Weights of a small sound classifier.
Model: 5.84M parameters, log mel input, norm rmsnorm, activation gelu, num experts 8, patch size [16, 8], width 256.
Training: adamw at rate 0.00087, 12600 steps, batches of 128, held-out accuracy 97%.
Data: trained on short read English sentences (LibriTTS-R), 26041 training examples.
Rows from block 4 of a small sound classifier, named by matrix and row number. Rows with one number belong to one neuron. Each number is 200 + 20 x the weight over its row's rms, rounded and kept within 0 to 999. All counts start at 0.
After each neuron's rows are labels from the 100 clips, of 14976, where the neuron reaches its highest value: "top examples" is what is common among them. Only what is clearly more common there than usual is listed. The data: short read English sentences (LibriTTS-R). In brackets: how many of the 100.
# fc1: MLP up (model.blocks.4.mlp.fc1.weight, 768x256), inputs 128-255
# fc2: MLP down (model.blocks.4.mlp.fc2.weight, 256x768, transposed), outputs 128-255

fc1.16,173,227,225,181,213,211,204,178,216,221,177,216,183,227,205,188,222,157,194,200,205,227,182,194,227,211,222,188,205,215,176,197,187,160,201,210,195,176,205,190,171,234,170,180,223,210,214,200,206,211,211,182,246,238,207,189,254,202,208,226,231,218,259,213,205,218,230,189,204,245,162,175,190,230,188,201,195,223,221,221,192,206,248,198,189,183,204,205,251,241,220,235,192,215,200,189,179,217,186,196,208,241,173,187,220,198,194,199,201,227,185,193,170,200,190,230,194,198,201,232,216,221,237,193,218,196,215,191
fc2.16,181,188,193,205,205,201,204,210,195,208,189,178,192,196,184,200,227,232,196,199,227,245,185,175,167,189,182,227,242,188,157,221,209,219,155,189,208,177,208,211,218,178,179,221,182,183,215,185,208,192,193,241,208,151,186,190,150,206,194,183,263,165,174,215,183,216,196,199,192,179,205,205,195,159,210,186,193,191,171,220,206,197,193,198,196,216,210,228,168,191,190,229,199,192,188,191,206,215,210,226,145,213,230,202,181,223,177,203,204,228,239,196,223,184,212,168,198,192,222,193,200,177,180,241,185,180,186,220
top examples: voice: female (100)

fc1.427,206,233,179,234,192,199,201,215,219,188,175,180,200,243,193,198,207,165,194,224,185,157,201,184,183,199,197,215,192,170,234,178,204,203,198,176,194,217,221,168,206,200,223,205,197,215,164,214,195,218,204,210,219,192,166,168,182,169,202,185,197,219,183,231,177,189,187,193,191,199,200,181,186,195,182,213,211,202,208,190,192,193,186,197,208,249,181,177,197,192,204,184,200,212,190,183,180,210,204,235,245,150,211,191,179,212,251,235,181,191,213,217,191,185,194,247,218,216,183,180,200,227,185,186,218,227,170,195
fc2.427,221,209,193,190,187,205,194,200,204,202,217,207,202,213,209,197,184,171,209,201,168,150,205,236,209,225,231,170,170,196,258,208,183,179,243,225,209,226,190,198,188,207,216,189,209,220,188,226,194,214,186,163,183,238,212,223,237,203,198,218,141,226,217,178,215,181,194,195,209,224,198,195,212,228,199,208,195,210,215,175,189,214,191,200,206,175,183,177,217,202,205,173,208,198,212,214,196,175,201,178,255,188,166,212,218,166,237,189,193,171,170,204,171,202,181,235,192,198,185,190,196,211,204,171,211,203,221,187
top examples: voice: male (98)

fc1.175,184,202,218,186,223,198,187,185,220,238,209,204,194,209,211,187,219,168,190,196,197,224,183,197,236,204,211,209,194,207,171,204,182,187,210,199,197,182,196,171,182,227,167,170,220,194,216,191,182,209,200,187,231,234,183,196,250,211,205,242,222,220,232,210,217,203,207,178,209,222,177,172,162,217,195,207,198,206,214,220,204,214,223,204,196,165,215,204,250,215,224,227,202,221,188,202,215,226,183,198,198,225,178,202,208,194,179,200,213,228,169,178,183,216,168,213,206,180,182,236,220,214,248,204,199,213,205,198
fc2.175,183,189,199,201,200,208,207,217,202,190,189,192,191,212,186,201,226,235,202,209,236,238,184,179,159,190,185,224,239,192,158,214,205,221,153,181,192,189,202,208,216,176,163,219,190,167,215,170,199,184,184,230,208,151,198,194,151,208,180,191,269,163,184,212,187,207,198,202,182,162,192,201,181,170,210,193,204,178,168,240,226,195,202,220,204,220,218,216,181,190,201,232,195,195,188,192,220,212,224,208,164,211,222,208,172,236,179,216,213,217,244,199,215,180,211,173,194,207,221,208,196,175,191,242,180,190,176,211
top examples: voice: female (91)

fc1.432,230,199,152,181,139,220,218,186,205,142,221,231,192,198,224,184,154,206,200,236,200,202,161,223,210,183,253,170,192,190,179,176,196,203,214,200,167,201,211,225,195,206,188,168,236,230,209,225,217,205,158,172,187,200,261,190,171,187,226,206,196,214,191,192,201,209,230,208,193,212,217,210,201,211,239,205,197,242,222,204,170,196,190,173,218,213,168,188,179,167,228,194,206,218,224,194,175,181,170,199,212,176,196,190,212,208,200,205,192,221,193,188,184,186,208,202,174,241,198,168,197,193,184,189,230,201,211,206
fc2.432,193,186,203,237,222,207,224,192,196,209,189,194,195,182,200,203,216,225,186,208,215,220,190,172,188,177,194,204,216,185,165,211,212,211,172,197,197,188,202,205,201,202,157,214,192,189,232,234,231,203,217,222,220,152,189,192,146,186,222,212,268,176,187,239,183,187,211,201,195,184,241,203,183,180,188,187,195,197,206,231,172,188,204,162,179,226,193,231,170,205,212,227,207,187,189,184,203,206,167,221,151,225,243,176,188,226,196,196,191,244,222,187,212,200,216,170,205,185,201,206,209,180,180,228,201,212,196,229
top examples: voice: female (92)

fc1.544,229,205,187,199,229,189,189,198,221,193,206,180,196,190,193,197,195,167,202,228,183,183,216,198,223,220,189,213,164,198,227,217,210,224,194,160,223,194,150,182,236,189,215,205,186,183,201,218,186,263,188,202,207,204,173,203,195,217,200,204,208,213,210,215,212,196,188,190,222,182,228,186,200,152,188,159,218,195,206,186,207,200,150,207,208,205,226,197,199,158,191,221,218,198,181,197,190,246,201,198,234,160,180,206,186,197,213,213,155,179,197,192,200,207,159,212,204,191,201,176,185,229,201,201,229,204,159,206
fc2.544,212,211,200,184,197,209,208,204,204,203,204,220,191,193,217,188,194,175,193,201,175,161,228,221,221,215,224,176,168,202,250,197,194,200,234,215,209,225,194,213,190,214,219,192,204,225,197,214,209,220,185,184,184,258,206,224,242,209,211,220,133,228,212,189,201,188,191,213,186,225,197,201,208,225,196,203,187,215,220,179,194,215,187,206,207,173,188,182,232,199,199,155,219,206,218,206,212,194,185,185,261,183,170,197,219,173,214,183,182,177,167,206,172,225,184,230,207,207,187,205,194,226,210,159,221,214,201,192
top examples: voice: male (94)

fc1.759,237,207,166,187,157,218,222,176,217,142,207,225,184,204,229,183,159,194,192,235,199,202,171,205,224,181,239,176,182,186,182,180,181,199,232,191,174,204,217,217,210,222,182,152,223,225,216,226,211,204,168,166,181,218,255,189,192,185,232,212,183,207,189,199,211,192,234,210,193,223,210,222,182,201,226,209,195,244,240,207,160,200,198,162,218,206,175,184,189,157,229,195,210,219,234,190,167,193,168,195,228,177,174,180,215,200,194,205,202,222,185,184,167,203,201,186,177,224,191,192,213,209,198,174,226,186,194,208
fc2.759,184,192,202,231,219,207,231,196,181,199,183,202,179,191,227,188,209,229,175,215,221,228,176,175,192,182,192,211,217,199,173,198,220,208,176,186,199,200,209,217,207,200,149,214,204,198,221,244,232,190,214,223,229,159,187,193,158,174,231,234,243,178,199,234,186,195,193,218,187,184,238,219,189,187,194,179,176,208,219,235,172,192,209,146,178,220,177,215,168,204,221,222,209,185,183,191,202,197,166,216,169,233,226,166,188,222,200,209,188,255,228,194,194,193,219,187,195,211,226,191,204,187,194,221,193,205,195,224
top examples: voice: female (96)

fc1.355,213,225,216,247,210,175,195,207,220,203,197,201,189,216,203,225,203,166,187,191,198,182,207,188,202,195,195,213,214,148,216,208,195,225,191,186,207,206,197,181,193,190,197,223,179,194,174,221,195,221,210,196,212,192,169,188,207,201,215,191,205,205,170,184,164,201,177,163,192,207,222,188,208,193,208,195,217,212,197,182,185,210,170,182,206,222,180,198,171,194,205,200,195,203,170,187,187,201,188,243,231,170,240,213,180,184,255,223,179,185,224,208,204,186,201,232,213,211,215,169,177,217,174,197,218,244,179,201
fc2.355,224,209,196,187,185,193,185,193,204,185,211,208,200,208,202,198,183,168,212,197,171,144,202,227,220,223,221,182,181,207,247,193,190,192,245,207,200,225,178,193,190,214,230,194,205,214,180,230,184,213,191,176,182,245,212,202,235,187,205,213,145,235,213,187,205,184,195,207,208,226,208,192,213,233,206,213,202,196,216,172,191,208,187,197,203,178,175,169,227,203,197,172,205,199,215,219,195,198,210,178,269,185,157,204,215,163,237,202,184,171,171,218,158,211,184,232,193,208,194,187,200,215,209,163,206,224,212,183
top examples: voice: male (82)

fc1.714,212,216,204,234,242,177,199,195,171,207,199,189,206,206,198,211,199,220,181,206,227,165,209,180,175,176,183,227,211,188,224,214,206,211,182,180,205,212,184,211,190,205,232,219,176,184,228,231,205,207,196,230,193,177,173,181,171,199,192,181,216,192,185,211,178,195,175,203,189,175,228,209,209,186,178,206,197,180,187,172,206,170,170,184,183,237,200,232,159,199,188,188,211,214,184,191,213,172,213,213,192,181,230,201,183,227,202,212,202,147,242,228,221,193,203,179,199,204,190,180,211,182,166,217,206,216,180,220
fc2.714,225,187,192,177,148,217,177,207,197,198,185,198,200,209,178,204,199,200,203,203,204,194,167,206,188,193,192,222,199,214,194,205,197,167,197,180,166,222,199,197,232,211,203,197,217,188,199,138,168,206,174,171,194,221,234,182,201,219,172,220,228,180,216,190,220,176,208,197,186,189,174,181,157,172,241,223,199,176,211,197,223,188,220,226,216,218,229,215,201,150,186,210,191,182,204,206,179,215,210,157,206,185,174,216,189,220,200,199,237,206,210,197,187,157,167,183,175,198,174,200,198,192,195,222,195,212,189,176
top examples: voice: male (83)