Weights of a small sound classifier: activation gelu.
Rows from block 2 of a small sound classifier, named by matrix and row number. Rows with one number belong to one neuron. Each number is 500 + 25 x the weight over its row's rms, rounded and kept within 0 to 999. All counts start at 0. Numbers have three digits each.
After each neuron's rows are labels from the 100 clips, of 14976, where the neuron reaches its highest value: "top examples" is what is common among them. Only what is clearly more common there than usual is listed. The data: short read English sentences (LibriTTS-R).
# fc1: MLP up (model.blocks.2.mlp.fc1.weight, 768x256), inputs 172-214
# fc2: MLP down (model.blocks.2.mlp.fc2.weight, 256x768, transposed), outputs 172-214

fc1.429:499506482508486542505475528533472531527530494553472519534530522489519507527511488479470460490511493493522519510480535504524498538
fc2.429:487475540471464464500509470544521499527545468501526499531442499486528496501552480502486508478493477480486531518496501522511493486
top examples: voice: male

fc1.17:504462495471503514511504487491490545475511503515521506504499510477476544491494508511530465499439473491501488514515459520490501515
fc2.17:513505502457451511501470488531474468520552466470517496513484532546509469518556473454485546505535525480462453541508495537530508551
top examples: voice: male

fc1.731:472509503539517496463500458494552510477490529509493483484499488494508538480503563557509475555511478510512494474473486444506469470
fc2.731:526500511487465542519481526508510488499529452476534518550517496512529470539491466446473504486493505475458520546469553545534494537
top examples: voice: male

fc1.102:487481483487503469525558481464498562508525467470511464517476462503442518491470498517538523497473522456460482523485460509516459512
fc2.102:463499481518484492495508502458523496449521472467491499503529459528472485493491525491534485525499502495475444532488463502533478524
top examples: voice: male

fc1.57:475536493535522506459506461500523532464488514501466457451507490519496513481480533513521487526485523517522475490456485461512462477
fc2.57:526499519504467523498462536516503461518512481536542519547524512519547466530513492460445505518538513497501503513475520525510504505
top examples: voice: male

fc1.407:504525529505507534502472543523461468564503513538484532505557513487522495522490466471458495479535516516526524492447544504505529512
fc2.407:485482529487478485489516458559509500518531480502525501523460493506536496501575481508502504472496476470500535501498511503502489481
top examples: voice: male

fc1.469:504506528521513521512481549520461472571505516529493533525568519491515495511499482472465486477511513529536519482450558485500528507
fc2.469:480473524494485477503519460564497500511527488499523495535445495516548500504583494506503504479493477474511519498483505509507486482
top examples: voice: male

fc1.48:488564485480512484512508486514514501519469469477464440481488476534503509451485489504490538500511480501511497525427528521489486499
fc2.48:506473472472504457514538541475453518505525494481493485488478491493463474503483485469513536474485537476455463532558482525500484538
top examples: voice: male

fc1.502:492488521433495480545509515499454488551504470501549487485516504482457488499484474485502512473463508493446514545493498540467512527
fc2.502:483500511458485496513514465510527501483512487485493484508482465561523476504556450487514522492539491497495599514469482536519474481
top examples: voice: male

fc1.283:476478496499505489505522452488528486485501505497502496502455474542490536466517496549573486515482458503518494501483445493484475501
fc2.283:550543495499521511511501573543456493527470514505492523475527497532470492492477487476502522484478513539510486480515500468474507504
top examples: voice: male

fc1.29:468473446493523480495516479484508498484476522502507500493457470551483541482528521554563475533485488493514466478533456484483462490
fc2.29:522534524541540512492502524499485487498460525542537512488530496466503479499457509474477539476473524514496506473492538451464543463
top examples: voice: female

fc1.378:500501459502506477502546494451498529492491500465508487491438475520434488505491505502549505511463521466466465508499458490453511478
fc2.378:509484477488473537496499514514454475554520503514528534559523535510486491533499507480474480547524524461484536502499496516513481543
top examples: voice: female

fc1.122:479506480525527497497500469500552498493485520505501475487490467519496543458523507554517481520521448515514481479456486454501474477
fc2.122:564503553473475544521471566530481499528515469494496507547495549485552467546469477458444493461490520492496487515497534526520502524
top examples: the word "i"

fc1.643:503510503501500538495471553530457500544513506541480528523545514492510499525503478472463477489523504507532519490471543498519521523
fc2.643:486475534480473470497513456563517517524523479501530494546449489493539497499563492505494496477488476476504525506495506505511486481
top examples: voice: male

fc1.454:513493499457487520513491512507443548508551472497517521520511510475467493536463494462490503468488521495473537538492495538509531558
fc2.454:510478523453457492502519466536553510486548445491525494538452489516525491503556478485496501480513474493484551548473495559528484505
top examples: voice: male

fc1.445:449460507488492498514505478495519497503506488491513495509460455518463534474519503542567481509486457479505483508498446506491470496
fc2.445:520518494492534477524497513548452504520477520510473525507487515517473481504499449496496531505487504512513510489480538478447512476
top examples: voice: male

fc1.564:514488500440472515529502523514438532511548479508496515528508515489484488522475488451505489467485514489484521547490494555502544550
fc2.564:498469536435464488496511473543546508484549450480529491527460474499519495502558468488498495469498484484469556548483502560539494520
top examples: voice: male

fc1.711:468516474490540500471505464499525523484479520494478451462463488525502542459526520548546493516471483507519472479513491479487452498
fc2.711:519522485542514501486509512471470487487475525509497510472528509490477474493465518492495524515490517516518491476522486468462534469
top examples: the word "of"

fc1.307:486492479475533496513521489493491507517461498513485452485497482542483514428500482521527530486497469502514514491465507506454516491
fc2.307:459498477479487535482506495466477505503521488477465480498479526540483497509484532475505489523501541502466434519492460526517475538
top examples: voice: female

fc1.576:479474526467464502488503446470501515460504488507492493460478494482503518500477516524540479525450496479482498530509448520504459516
fc2.576:516519461519493486509493534518486499489492504473533532482537460475441475490507488466494518497505512514484451517530471490517552527
top examples: voice: male

fc1.584:495518501544519504457476504521535467449462549526505499479523513477542519499545500523490480527513486532552511459504509444516510489
fc2.584:490493526526538497520498494549504496521462536553504498566476482498552518494545503503475508479495458492551543450498528467448494473
top examples: voice: female

fc1.127:512528498533524507472463506531521476477453556528483499479524523500539519489526506508477487519527484552553502435496509465518508470
fc2.127:492493522524541492507498480535511502528461540551534494537480489510542527479555503528481517473493453502542537455491548461461503467
top examples: voice: female

fc1.252:467456473459486500527516503502488521502499481504534485505477486494458513482511484502526476475470471470466517534523487526483483526
fc2.252:467474488449482506486481465486522496497513480495461491519496496520486507494503450505484518547542499481495608520460482531523488523
top examples: voice: male

fc1.296:458467503491495513518514472485536506502483505497483487487456464533469535464509499538557475495484452512515492506492449489496467498
fc2.296:514500498492546491524518496529452486519471533499480524483502508503472493503494466496486523496502497516517513475499523467435514473
top examples: voice: male

fc1.270:487533507531467504496495480494531474439537463431501519504487522536510466531513506492490551533505552471482461525521498505519508496
fc2.270:504491513454495527475497517519483525533523478519521503544487493458514490520464481486459462464492523506481465510504481534538498522
top examples: voice: female

fc1.657:512488498446483517524502525499438535505543476512499516531520513488480487531467500450495499465483516476482524539506487549516538558
fc2.657:501480535441468495499510459524553499477541446500532485535453491506537498492551480498503503493508473500485549537482498563545489504
top examples: voice: male

fc1.619:462491508515513501504495476504555489490497521534482475472510470515511536478539513543533471514507467520515487489505455465506461486
fc2.619:474504518501462496526512521487489478509515441471488511523523469531512466518497473441489526487523520471454507542477507522533493505
top examples: voice: male

fc1.715:506520527496505540506476552532456477564496513539482541513557517486512481526491462468457488471531510519530526500456542502507524518
fc2.715:474486525486477490500514454550507505506529477498531483535458492506535499503573486502500495484496477481496532506502517518508494481
top examples: voice: male

fc1.685:512495483454469520507502519511448562506547466511495500520495512478483484523468503458502489457486510480486527542505483566507521556
fc2.685:503482541421458487478501456533561504501548446495516479525461504502536504491532475492493501492510483509477557534483488555544487522
top examples: voice: male

fc1.324:508484476444448506500508498498489562473524474487492487506467510489481499523489505470509506488463509465469502551531465554509496549
fc2.324:512494532423451466498515465516561508490532446490520478534451507469509490478520478489473521486500472475477570543472501559533495523
top examples: the word "a"

fc1.508:528525503527529513462474511521519472484457558518490516466529516487546515493512516509470488507526489567565502431500517460507505480
fc2.508:483488533517528501513507488541503492519480524532533473538462490516543514495556496516493507480490459494537540454493537468468497481
top examples: voice: female

fc1.55:472496461495502496462516435489504522474485520500480486461465520495499547500488525545547473529485499473506483483486475479487461495
fc2.55:539494491534539501508516532487496496474478533504521552480512480465482504494498506504521489489492503514512409485518486447474516504
top examples: voice: male

fc1.195:453497496483482505494505481489475469581536509513496510464473501540478497508478508510519494526508531516476517494449489512510472498
fc2.195:521508544486518515497496514524497539478519507483491512539452489520555480538559487493484527474507504512509560504526536500513511508
top examples: voice: male

fc1.138:492559492488511472503516487511527506515473459467464427476495462537500500444492489502494536482515473509515501522448514512496480495
fc2.138:511477468469490457520540522464437536513528479471487477484464499506459474510487463473512543463488534479461493546548490534493495521
top examples: voice: male