From a checkpoint of a small sound classifier.
Model: norm rmsnorm, moe soft, num experts 8, width 256.
Data: trained on short read English sentences (LibriTTS-R), 26041 training examples, 61.9 epochs.
Rows from block 3 of a small sound classifier, named by matrix and row number. Rows with one number within an expert belong to one neuron, the router's apart. Each number is 128 + 24 x the weight over its row's rms, rounded and kept within 0 to 255. All counts start at 0.
After each expert's rows are labels from the 100 clips, of 14976, where the router gives the expert most weight on average: "strongest on" is what is common among them. Only what is clearly more common there than usual is listed. The data: short read English sentences (LibriTTS-R). In brackets: how many of the 100.
# router: slot weights (model.blocks.3.mlp.router.weight, 16x256), inputs 128-191
# up: expert up (model.blocks.3.mlp.up, 8x128x256), inputs 128-191
# down: expert down (model.blocks.3.mlp.down, 8x256x128, transposed), outputs 128-191

# expert 6
router.12 [ 97  94 123 113 155 109 114 105 131  95 100 138 150  98 112 180 107 136 135 123 129 153 108 134 161  95 130 140 113 175  68 123 150 136 148 147 123 149 129  96  90 129 125 146 155 130 124  97  97 126 126 125 176 140 100 151 135 190  66 146 126 130 128 119]
router.13 [107  94 137 123 161 108  98  99 138  92  99 129 148  88 111 148  97 148  96 107 124 146 104 114 154  97 136 136  81 178  85 104 158 138 147 135 136 142 119  92  96 131 103 148 170 151 127 107 106 122 128 119 152 141 111 191 145 183  81 127 146 119 147 115]
up.0 [127 124 115  98 137 115 146 169 139 135 135 146 161  94 126 102 152 136  87 117  84  98 163 146 112 155 118 115  87 131 149 145 124 140 102  80 174 144 117 132 154  77 162 159 118 110  84 124 131 141  97 160 122 111 126 186  92 127 142 101 113 114  94 113]
down.0 [142 138  94 144 162 127 131 121 100 123 156 133 134 122 138 121 132 130 113  69  89  64 177 108 110 135  74 126 142  83 181 145 151 165 146 127 155 129 124 135 174  95 122 177  57 115 117 145 164 122 131 164  88  92 129 143  95 132 144  95 108 115  59 113]
up.1 [119 116 113 104 127 151 142 147 135 126 161 127 169  82 135  79 138 144 101 124  94 123 175 128 120 144 137 116  87 115 133 129 144 148 100 115 155  99 128 133 156  94 140 145 139 114  74 117 135 132 107 149 100 118 107 179 148 140 138 129  88 122 112 112]
down.1 [160  90 101 147 161 138 122 121 128 142 118 142 137 104 130 136 112 132 110  71 108  78 162 115 126 137  99 108 114 102 158 120 178 151 155 122 170 143 150 146 160  84 129 137  69 113  73 108 151 113 133 138 136 107  92 156 131 125 151 136 100 100  84 129]
strongest on: voice: male (93)

# expert 0
router.0 [130 132 136 141 118  93 107 164 124 138 140 111 129 152 126 156 108 148 102 146 124 128 121 118 103  96 123 180  85 171 130 101 175 144 131 116  97 150  86  83 142 121 148 155 139 148  89 137  96 149 123 129 105 116 110 148 143 176  87 118 113 146 117 141]
router.1 [ 97 140 139 112 192 112 153  86 130 127 100 134 115  88 137 146 126 136  89 132 109 121 120 110 155 112 134 110  69 157 123 128 177 143 117 133 162  87 147  92  93 115 143 146 140 122 133 121 136 131 141 132 177 134 108 162 138 153 116 136  93 108  94 137]
up.0 [121 107 132 107 169 182 168 127 100 139 122 164 113  77 166  92 153 133  80 141 123 121 141 107 131 176 126  93  74 149 118 166 168 135 125 124 173 108 173 173 128  89 129 145 137 102 127 115 172 116 142 140 140 127 117 181 125 131 155 139 124 102 111 133]
down.0 [118 128 142 135  75 103  88 165 131 118 135  95 163 175  88 116 169 136 174 134 165 134 128 147 113 106 139 162 159 149 113 137  98 115 107 133  92 152 109 102 106 165 132 124 173 145 119 151  81 136 126 118 129 135 132  79 134 139  98 135 154 127 147 126]
up.1 [119  98 139 154 116  93 152 161 121 150 132  93 177 147  99 145 155 146 139 122 123  97 144 132 126 126 147 138 114 111 154 157 147 122 115 103 133 119 129 130 133  98 176 145  94 120  82 149 108 121 131 163 129  92 134 136 112 137 118  96  57 125  81 124]
down.1 [141 119 112 172 147  93 149 163 129 118 106 103 160 119 125 111 114 118 133  91 101  67 142 145 112 124 148 139 119  51 153 152 136 169 144  95 111 189 117 120 152 110 155 124  44 124 113 144 140 115  91 149 119 105 118 139 109 109 133 115  95 137  92 133]
strongest on: voice: female (99)

# expert 4
router.8 [158 142 126 158  72 131 136 146 147  79 156 155  99 158 129 110 107 133 110 141 155 132 117 125 133 108 131 169  93  85 161  74 138 147 143 120 111 139 134 147 159 135 132  86 149 181 111 157 151 128  78 119  78 132 129 119 108 102 153 131 133 133 107 140]
router.9 [154 125 127 160  78 120 150 160 153  75 131 153 126 165 138 125 101 143 111 144 166 131 111 138 133  98 139 143 101  84 171  86 122 134 130 125  99 159 149 151 153 122 151  84 142 178 113 164 131 109  79 122  74 124 146 118  92 102 166 109 139 136  97 138]
up.0 [128 107 138 173 100 138 112 120  86 127 137 141 160 136 108 133 159 141 105 101 131 112 165 129  86 139 101 144 129 140 112 134 140 159  81 138 121 163 106 131 122  95 149 184 114  96  87 108 129 117 148 174 121  86 109 163  93 127 131  99 110 143 128  95]
down.0 [157 112 131 139 138 116 134 119 128 102 118 138 133  98 140 127 120 134 113 108 124  89 141 136 104 153  88 131 118 112 175 123 146 148 104  93 137 154  95 143 131 134 133 132  88 109 125 149 112 149  64 114 101  99  89 123 107 136 135 106  91 121 100 117]
up.1 [140 110 123 152 105 138 125 158  81 137 138 118 146 139 102 134 151 163 119  96 133 106 160 141  92 116 116 124 110 126 120 138 123 171  86  84 128 123 127 135 129 111 159 185  85  88  58 117 121  73 139 174  88 104 123 171 110 145 112 113  95 148  99 117]
down.1 [131 129 115 123 141 124 127 171 125 102 126 130 133 110 143 133 120 147 112 118 105  68 134 121 107 138  84 131 159 109 144 118 138 153 143  95 135 165  92 143 167 117 137 119  94 132 131 173 117 151  75 132 101 111 104  93 118 104 133 106  90 131  96 123]
strongest on: voice: female (89)

# expert 2
router.4 [179 121  95  94 122 166 162 107 145  77 149 162 118  88 159  92 100 114 124 139 112 122 109 136 141 132 155  80 148  85 145 163  83 136 126 148 132 120 152 166 134 160 102  86 118 156 142 146 167 140 100 107 136 140 158 117 107  95 174 146 135 118 132 148]
router.5 [148 145 121  76 132 164 164 105 123 113 132 166 120 117 176  84 107 120 128 154 126 108 103 133 131 139 134  92 158 108 147 148  82 149 117 141 124 101 160 155 112 145 107  93 130 129 160 145 160 150 132 106 145 145 147  93  93  87 174 144 157 124 137 161]
up.22 [135 166 163 161 112 112  96 160 124 130 143 118 133 151 110 140 120 174 137 115 147 121 154 134 102 133  83 112 132 120 124 111 174 143 107 136 110 125  82 117 130 128 158 138 135 111 134 120 120 102 143 135 117  98 118 145 134 150 111  95 133 117 114 131]
down.22 [135 114 153 155 152 114 100 164 141 105 116 131 125  89 113 142 128 158 130  83 141 111 158 112 109 142 111 129 129 131 152 145 178 133 133 116 134 130 104 114 117 140 155 138  90 118 124 109 106 142 109 157 102 126  68 154  97 156 124 118 135 127  85 123]
up.23 [142 174 137 154 108 113 123 151 109 112 160 131 128 159 114 149 128 179 136 137  98 137 151 144 118  97 100 115 124 109 138 127 188 134 101 141 106  95 101 101 132 129 138 130 129 120 120 141 136 123 116 155 105 122 117 132  95 156 125  87 104 147 118 119]
down.23 [152 132 137 151 175 122 109 128 111  94 102 136 136  87 119 132 101 138 119 117 119  94 176  99 120 145 123 129 123 104 141 121 151 118 137 121 132 134 142 128 156 105 159 126  69 114 142  95 121 134 137 145  98  96  86 139  97 146 110  79  97  82 103 132]
strongest on: voice: female (89)

# expert 5
router.10 [118 165 169 159 130 141 120 143 150 138 127 125 111 138 129  99 147 145  89 119 106 153 134 108 116 153  67 152 115 162  98 105 145 121 133 145 108 122  76 111 119 138 112 134 142 147 173 119 107 143 121 136 154 133 103 155 173 164 112 136  60 116 148  97]
router.11 [ 99 138 149 143 148 143 122 134 119 125 147 130 102 126 139 118 160 141  92 113 125 183 156 125 133 161  72 135 106 174  95 110 149 132 130 104  99 123  78 127 121 131 115 132 128 132 161  97 126 136 100 139 126 158 104 157 180 131 140 140  37 135 153  72]
up.22 [165 123 104 117 112 123 151 159 112 160 148 132 161 129 133 137 167 172 133 141 129  99 155 151 101 106 144 119 110  99 154 142 131 151  94 115 129 131 139 153 151  84 178 150  93 117 122 139 140  90 108 171 112  81 140 140  97 143 120  99 147 120 106 133]
down.22 [107 155 110 135 133 108 126  60 116 122  82 117 145  75 133 139  93  81 147 125 157 146  90  93 153 140 115 147 152 129 146 151 120 168 144 170 135 104 169 138 121 168 144 134 114 127 196 109 118 136 103 143 128 106 104 132 137 136 136 175 168 136 114 190]
up.23 [ 97 111 151 179 127 104 127 122  94 139 144 162 147 185 113 175 125 142 156 108 147 145 133 142 131 130 108 123 138 122 114 113 155 125 111 153 120  98 155 112 112 125 153 149 142 135 105 119 118  69 162 167 122 123 115 126 114 138  86  79  87 119 108 102]
down.23 [154  93  89 115 175 115 120  94 136 126 119  95 142 101 138 121  95  76 147  99 121  96 123 116 140 115 152 101 145 102 142 130 143 144 140 121 107 139 125 103  95 151 166 116  88 103 171 167 137 167 120 117 161 146 133 137 114 156 133 148  85 143 147 103]
strongest on: voice: male (81)

# expert 3
router.6 [102 156 150 151 101 140 109 185 130 159 120 111  92 145 122 118 123 162 130 157 141 147 161  91  93 138 139 137 146 170 150 154 185 107 150 133 103 139 102 153 125 137 140 130 109 129 138 118 140 126 131 115 115 128 106  96 199  95 111 125 130 115 128 168]
router.7 [ 95 162 144 125 112 127 132 144  98 166 105  85 103 128 105 108 133 147 150 134 135 149 154  77 127 157 117 138 166 152 115 158 162  96 132 151 114 161 121 142 112 136 143 134  93 132 151 131 135 136 126 114 136 122  80 116 181 130 108 144  83  99 135 144]
up.22 [125 154 119 123  92 125 145 110 136  95 136 126  96 179 187 132  90 116 161 174 136 111  85 130 141  95 162  94 126  92 137 114 117 112 125 150  88 151 110 118 125 140 134  90 138 156 143 182 153 134 129 101 144 130 164  99 116 110 137 114 124 143 119 124]
down.22 [168 106 103 118 143 152 129 105 130 134  95 108 110 103 158 147 105 135  87  81 138 111 125 115 163 121 121 135 128 123 160 142 133 122 174 101 121 127 139 148 146 143 151 100  92 164 129 161 171 127 121 132  91 140 121 172  91 118 160 151 120  76  98 116]
up.23 [134  83 154 132 160 147 143 142  96 161 118 133 130  81 122  90 153 148  97 110 121 127 204 120 124 168 100 151  91 149 136 131 151 128 114 126 175 120 137 165 135 111 130 197 133  75 107 103 149 125 133 158 127 123 106 194 125 130 119 116 129  98 123 122]
down.23 [121 159 103 121  85 146 129 123 129 107 135 143 104 144 147 117 116 104 125 163 115 147 102 162 153 118 169 110 129 152  94 129  69 104 115 141  83 102 133 134 101 172 105  82 169 129 139 154 138 140 110 106 150 145 189 107 122 110 142 148 134 141 156 156]
strongest on: voice: male (89); the word "you" (35)

# expert 7
router.14 [114 134 121  99 148 144 134 174 136 162  98  97 115 107 159 117 120 147 120 161 100  96 127 143 139 119 160 135 120 142 172 159 156 131 145 140 117 150 161 157 127  96 153 142  92 154 127 141 146 136 103 139 114 105 110 159 133 103 120 145 125 133  88 161]
router.15 [133 150 114 136 126 135 140 157 129 147 124 110 123 111 146 112 129 159 126 177  96  85 138 136 140 106 154 114  84 153 171 154 168 152 143 132 115 152 149 156 118  92 158 136  86 157 105 152 135 120 123 136  92 103 139 148 114 116 128 122 118 140  89 171]
up.22 [132 117 120 139  99  77  99  99 160 143 122 128 179 150  99 166 160 116 127  64 166 138 150 143 120 161 101 129 160 122 124 138  80 127 123 116 154 132 144 118 108 113 105 122 122 142 115 132  91 102 143 143 117 133 117 111 139 106 108  98  85 106 112 114]
down.22 [102 159 150 112 159 167 144 120 171 107 108 144 103 110 168  87 131 127 124 180  86 193  97 152 120 140 115  86 166 179  64 137 100 110 122 135  92 120 128 147 112 155 125 161 148 150 167  95 127 123 115 125 107 116 166 179 138 132 146 109 149 115 131 132]
up.23 [135 143 136 170 133 103 121  88 153 131 141  92 175 157  90 175 136 123 140  95 110 125 129 124 142 121 110 102 122 102 120 128 133 151  88 115 133 103 141 103 107 112 163 147 125 111  82 133 118 110 128 173 147  91 143 135 107 132 109  46  95 131 103 120]
down.23 [119 129 159 135 153 120 144  87 162  99 111 118 139  87 164 139  99 125 118 129 174 109 131  69 211  98 168  97 127 101 114 122 113 110 159 117 144 145 157  96 104 157 173  82 105 138 139 147 108 108 138 111 156 141 146 105 118 120 131 184 152 143 134 104]
strongest on: voice: male (100)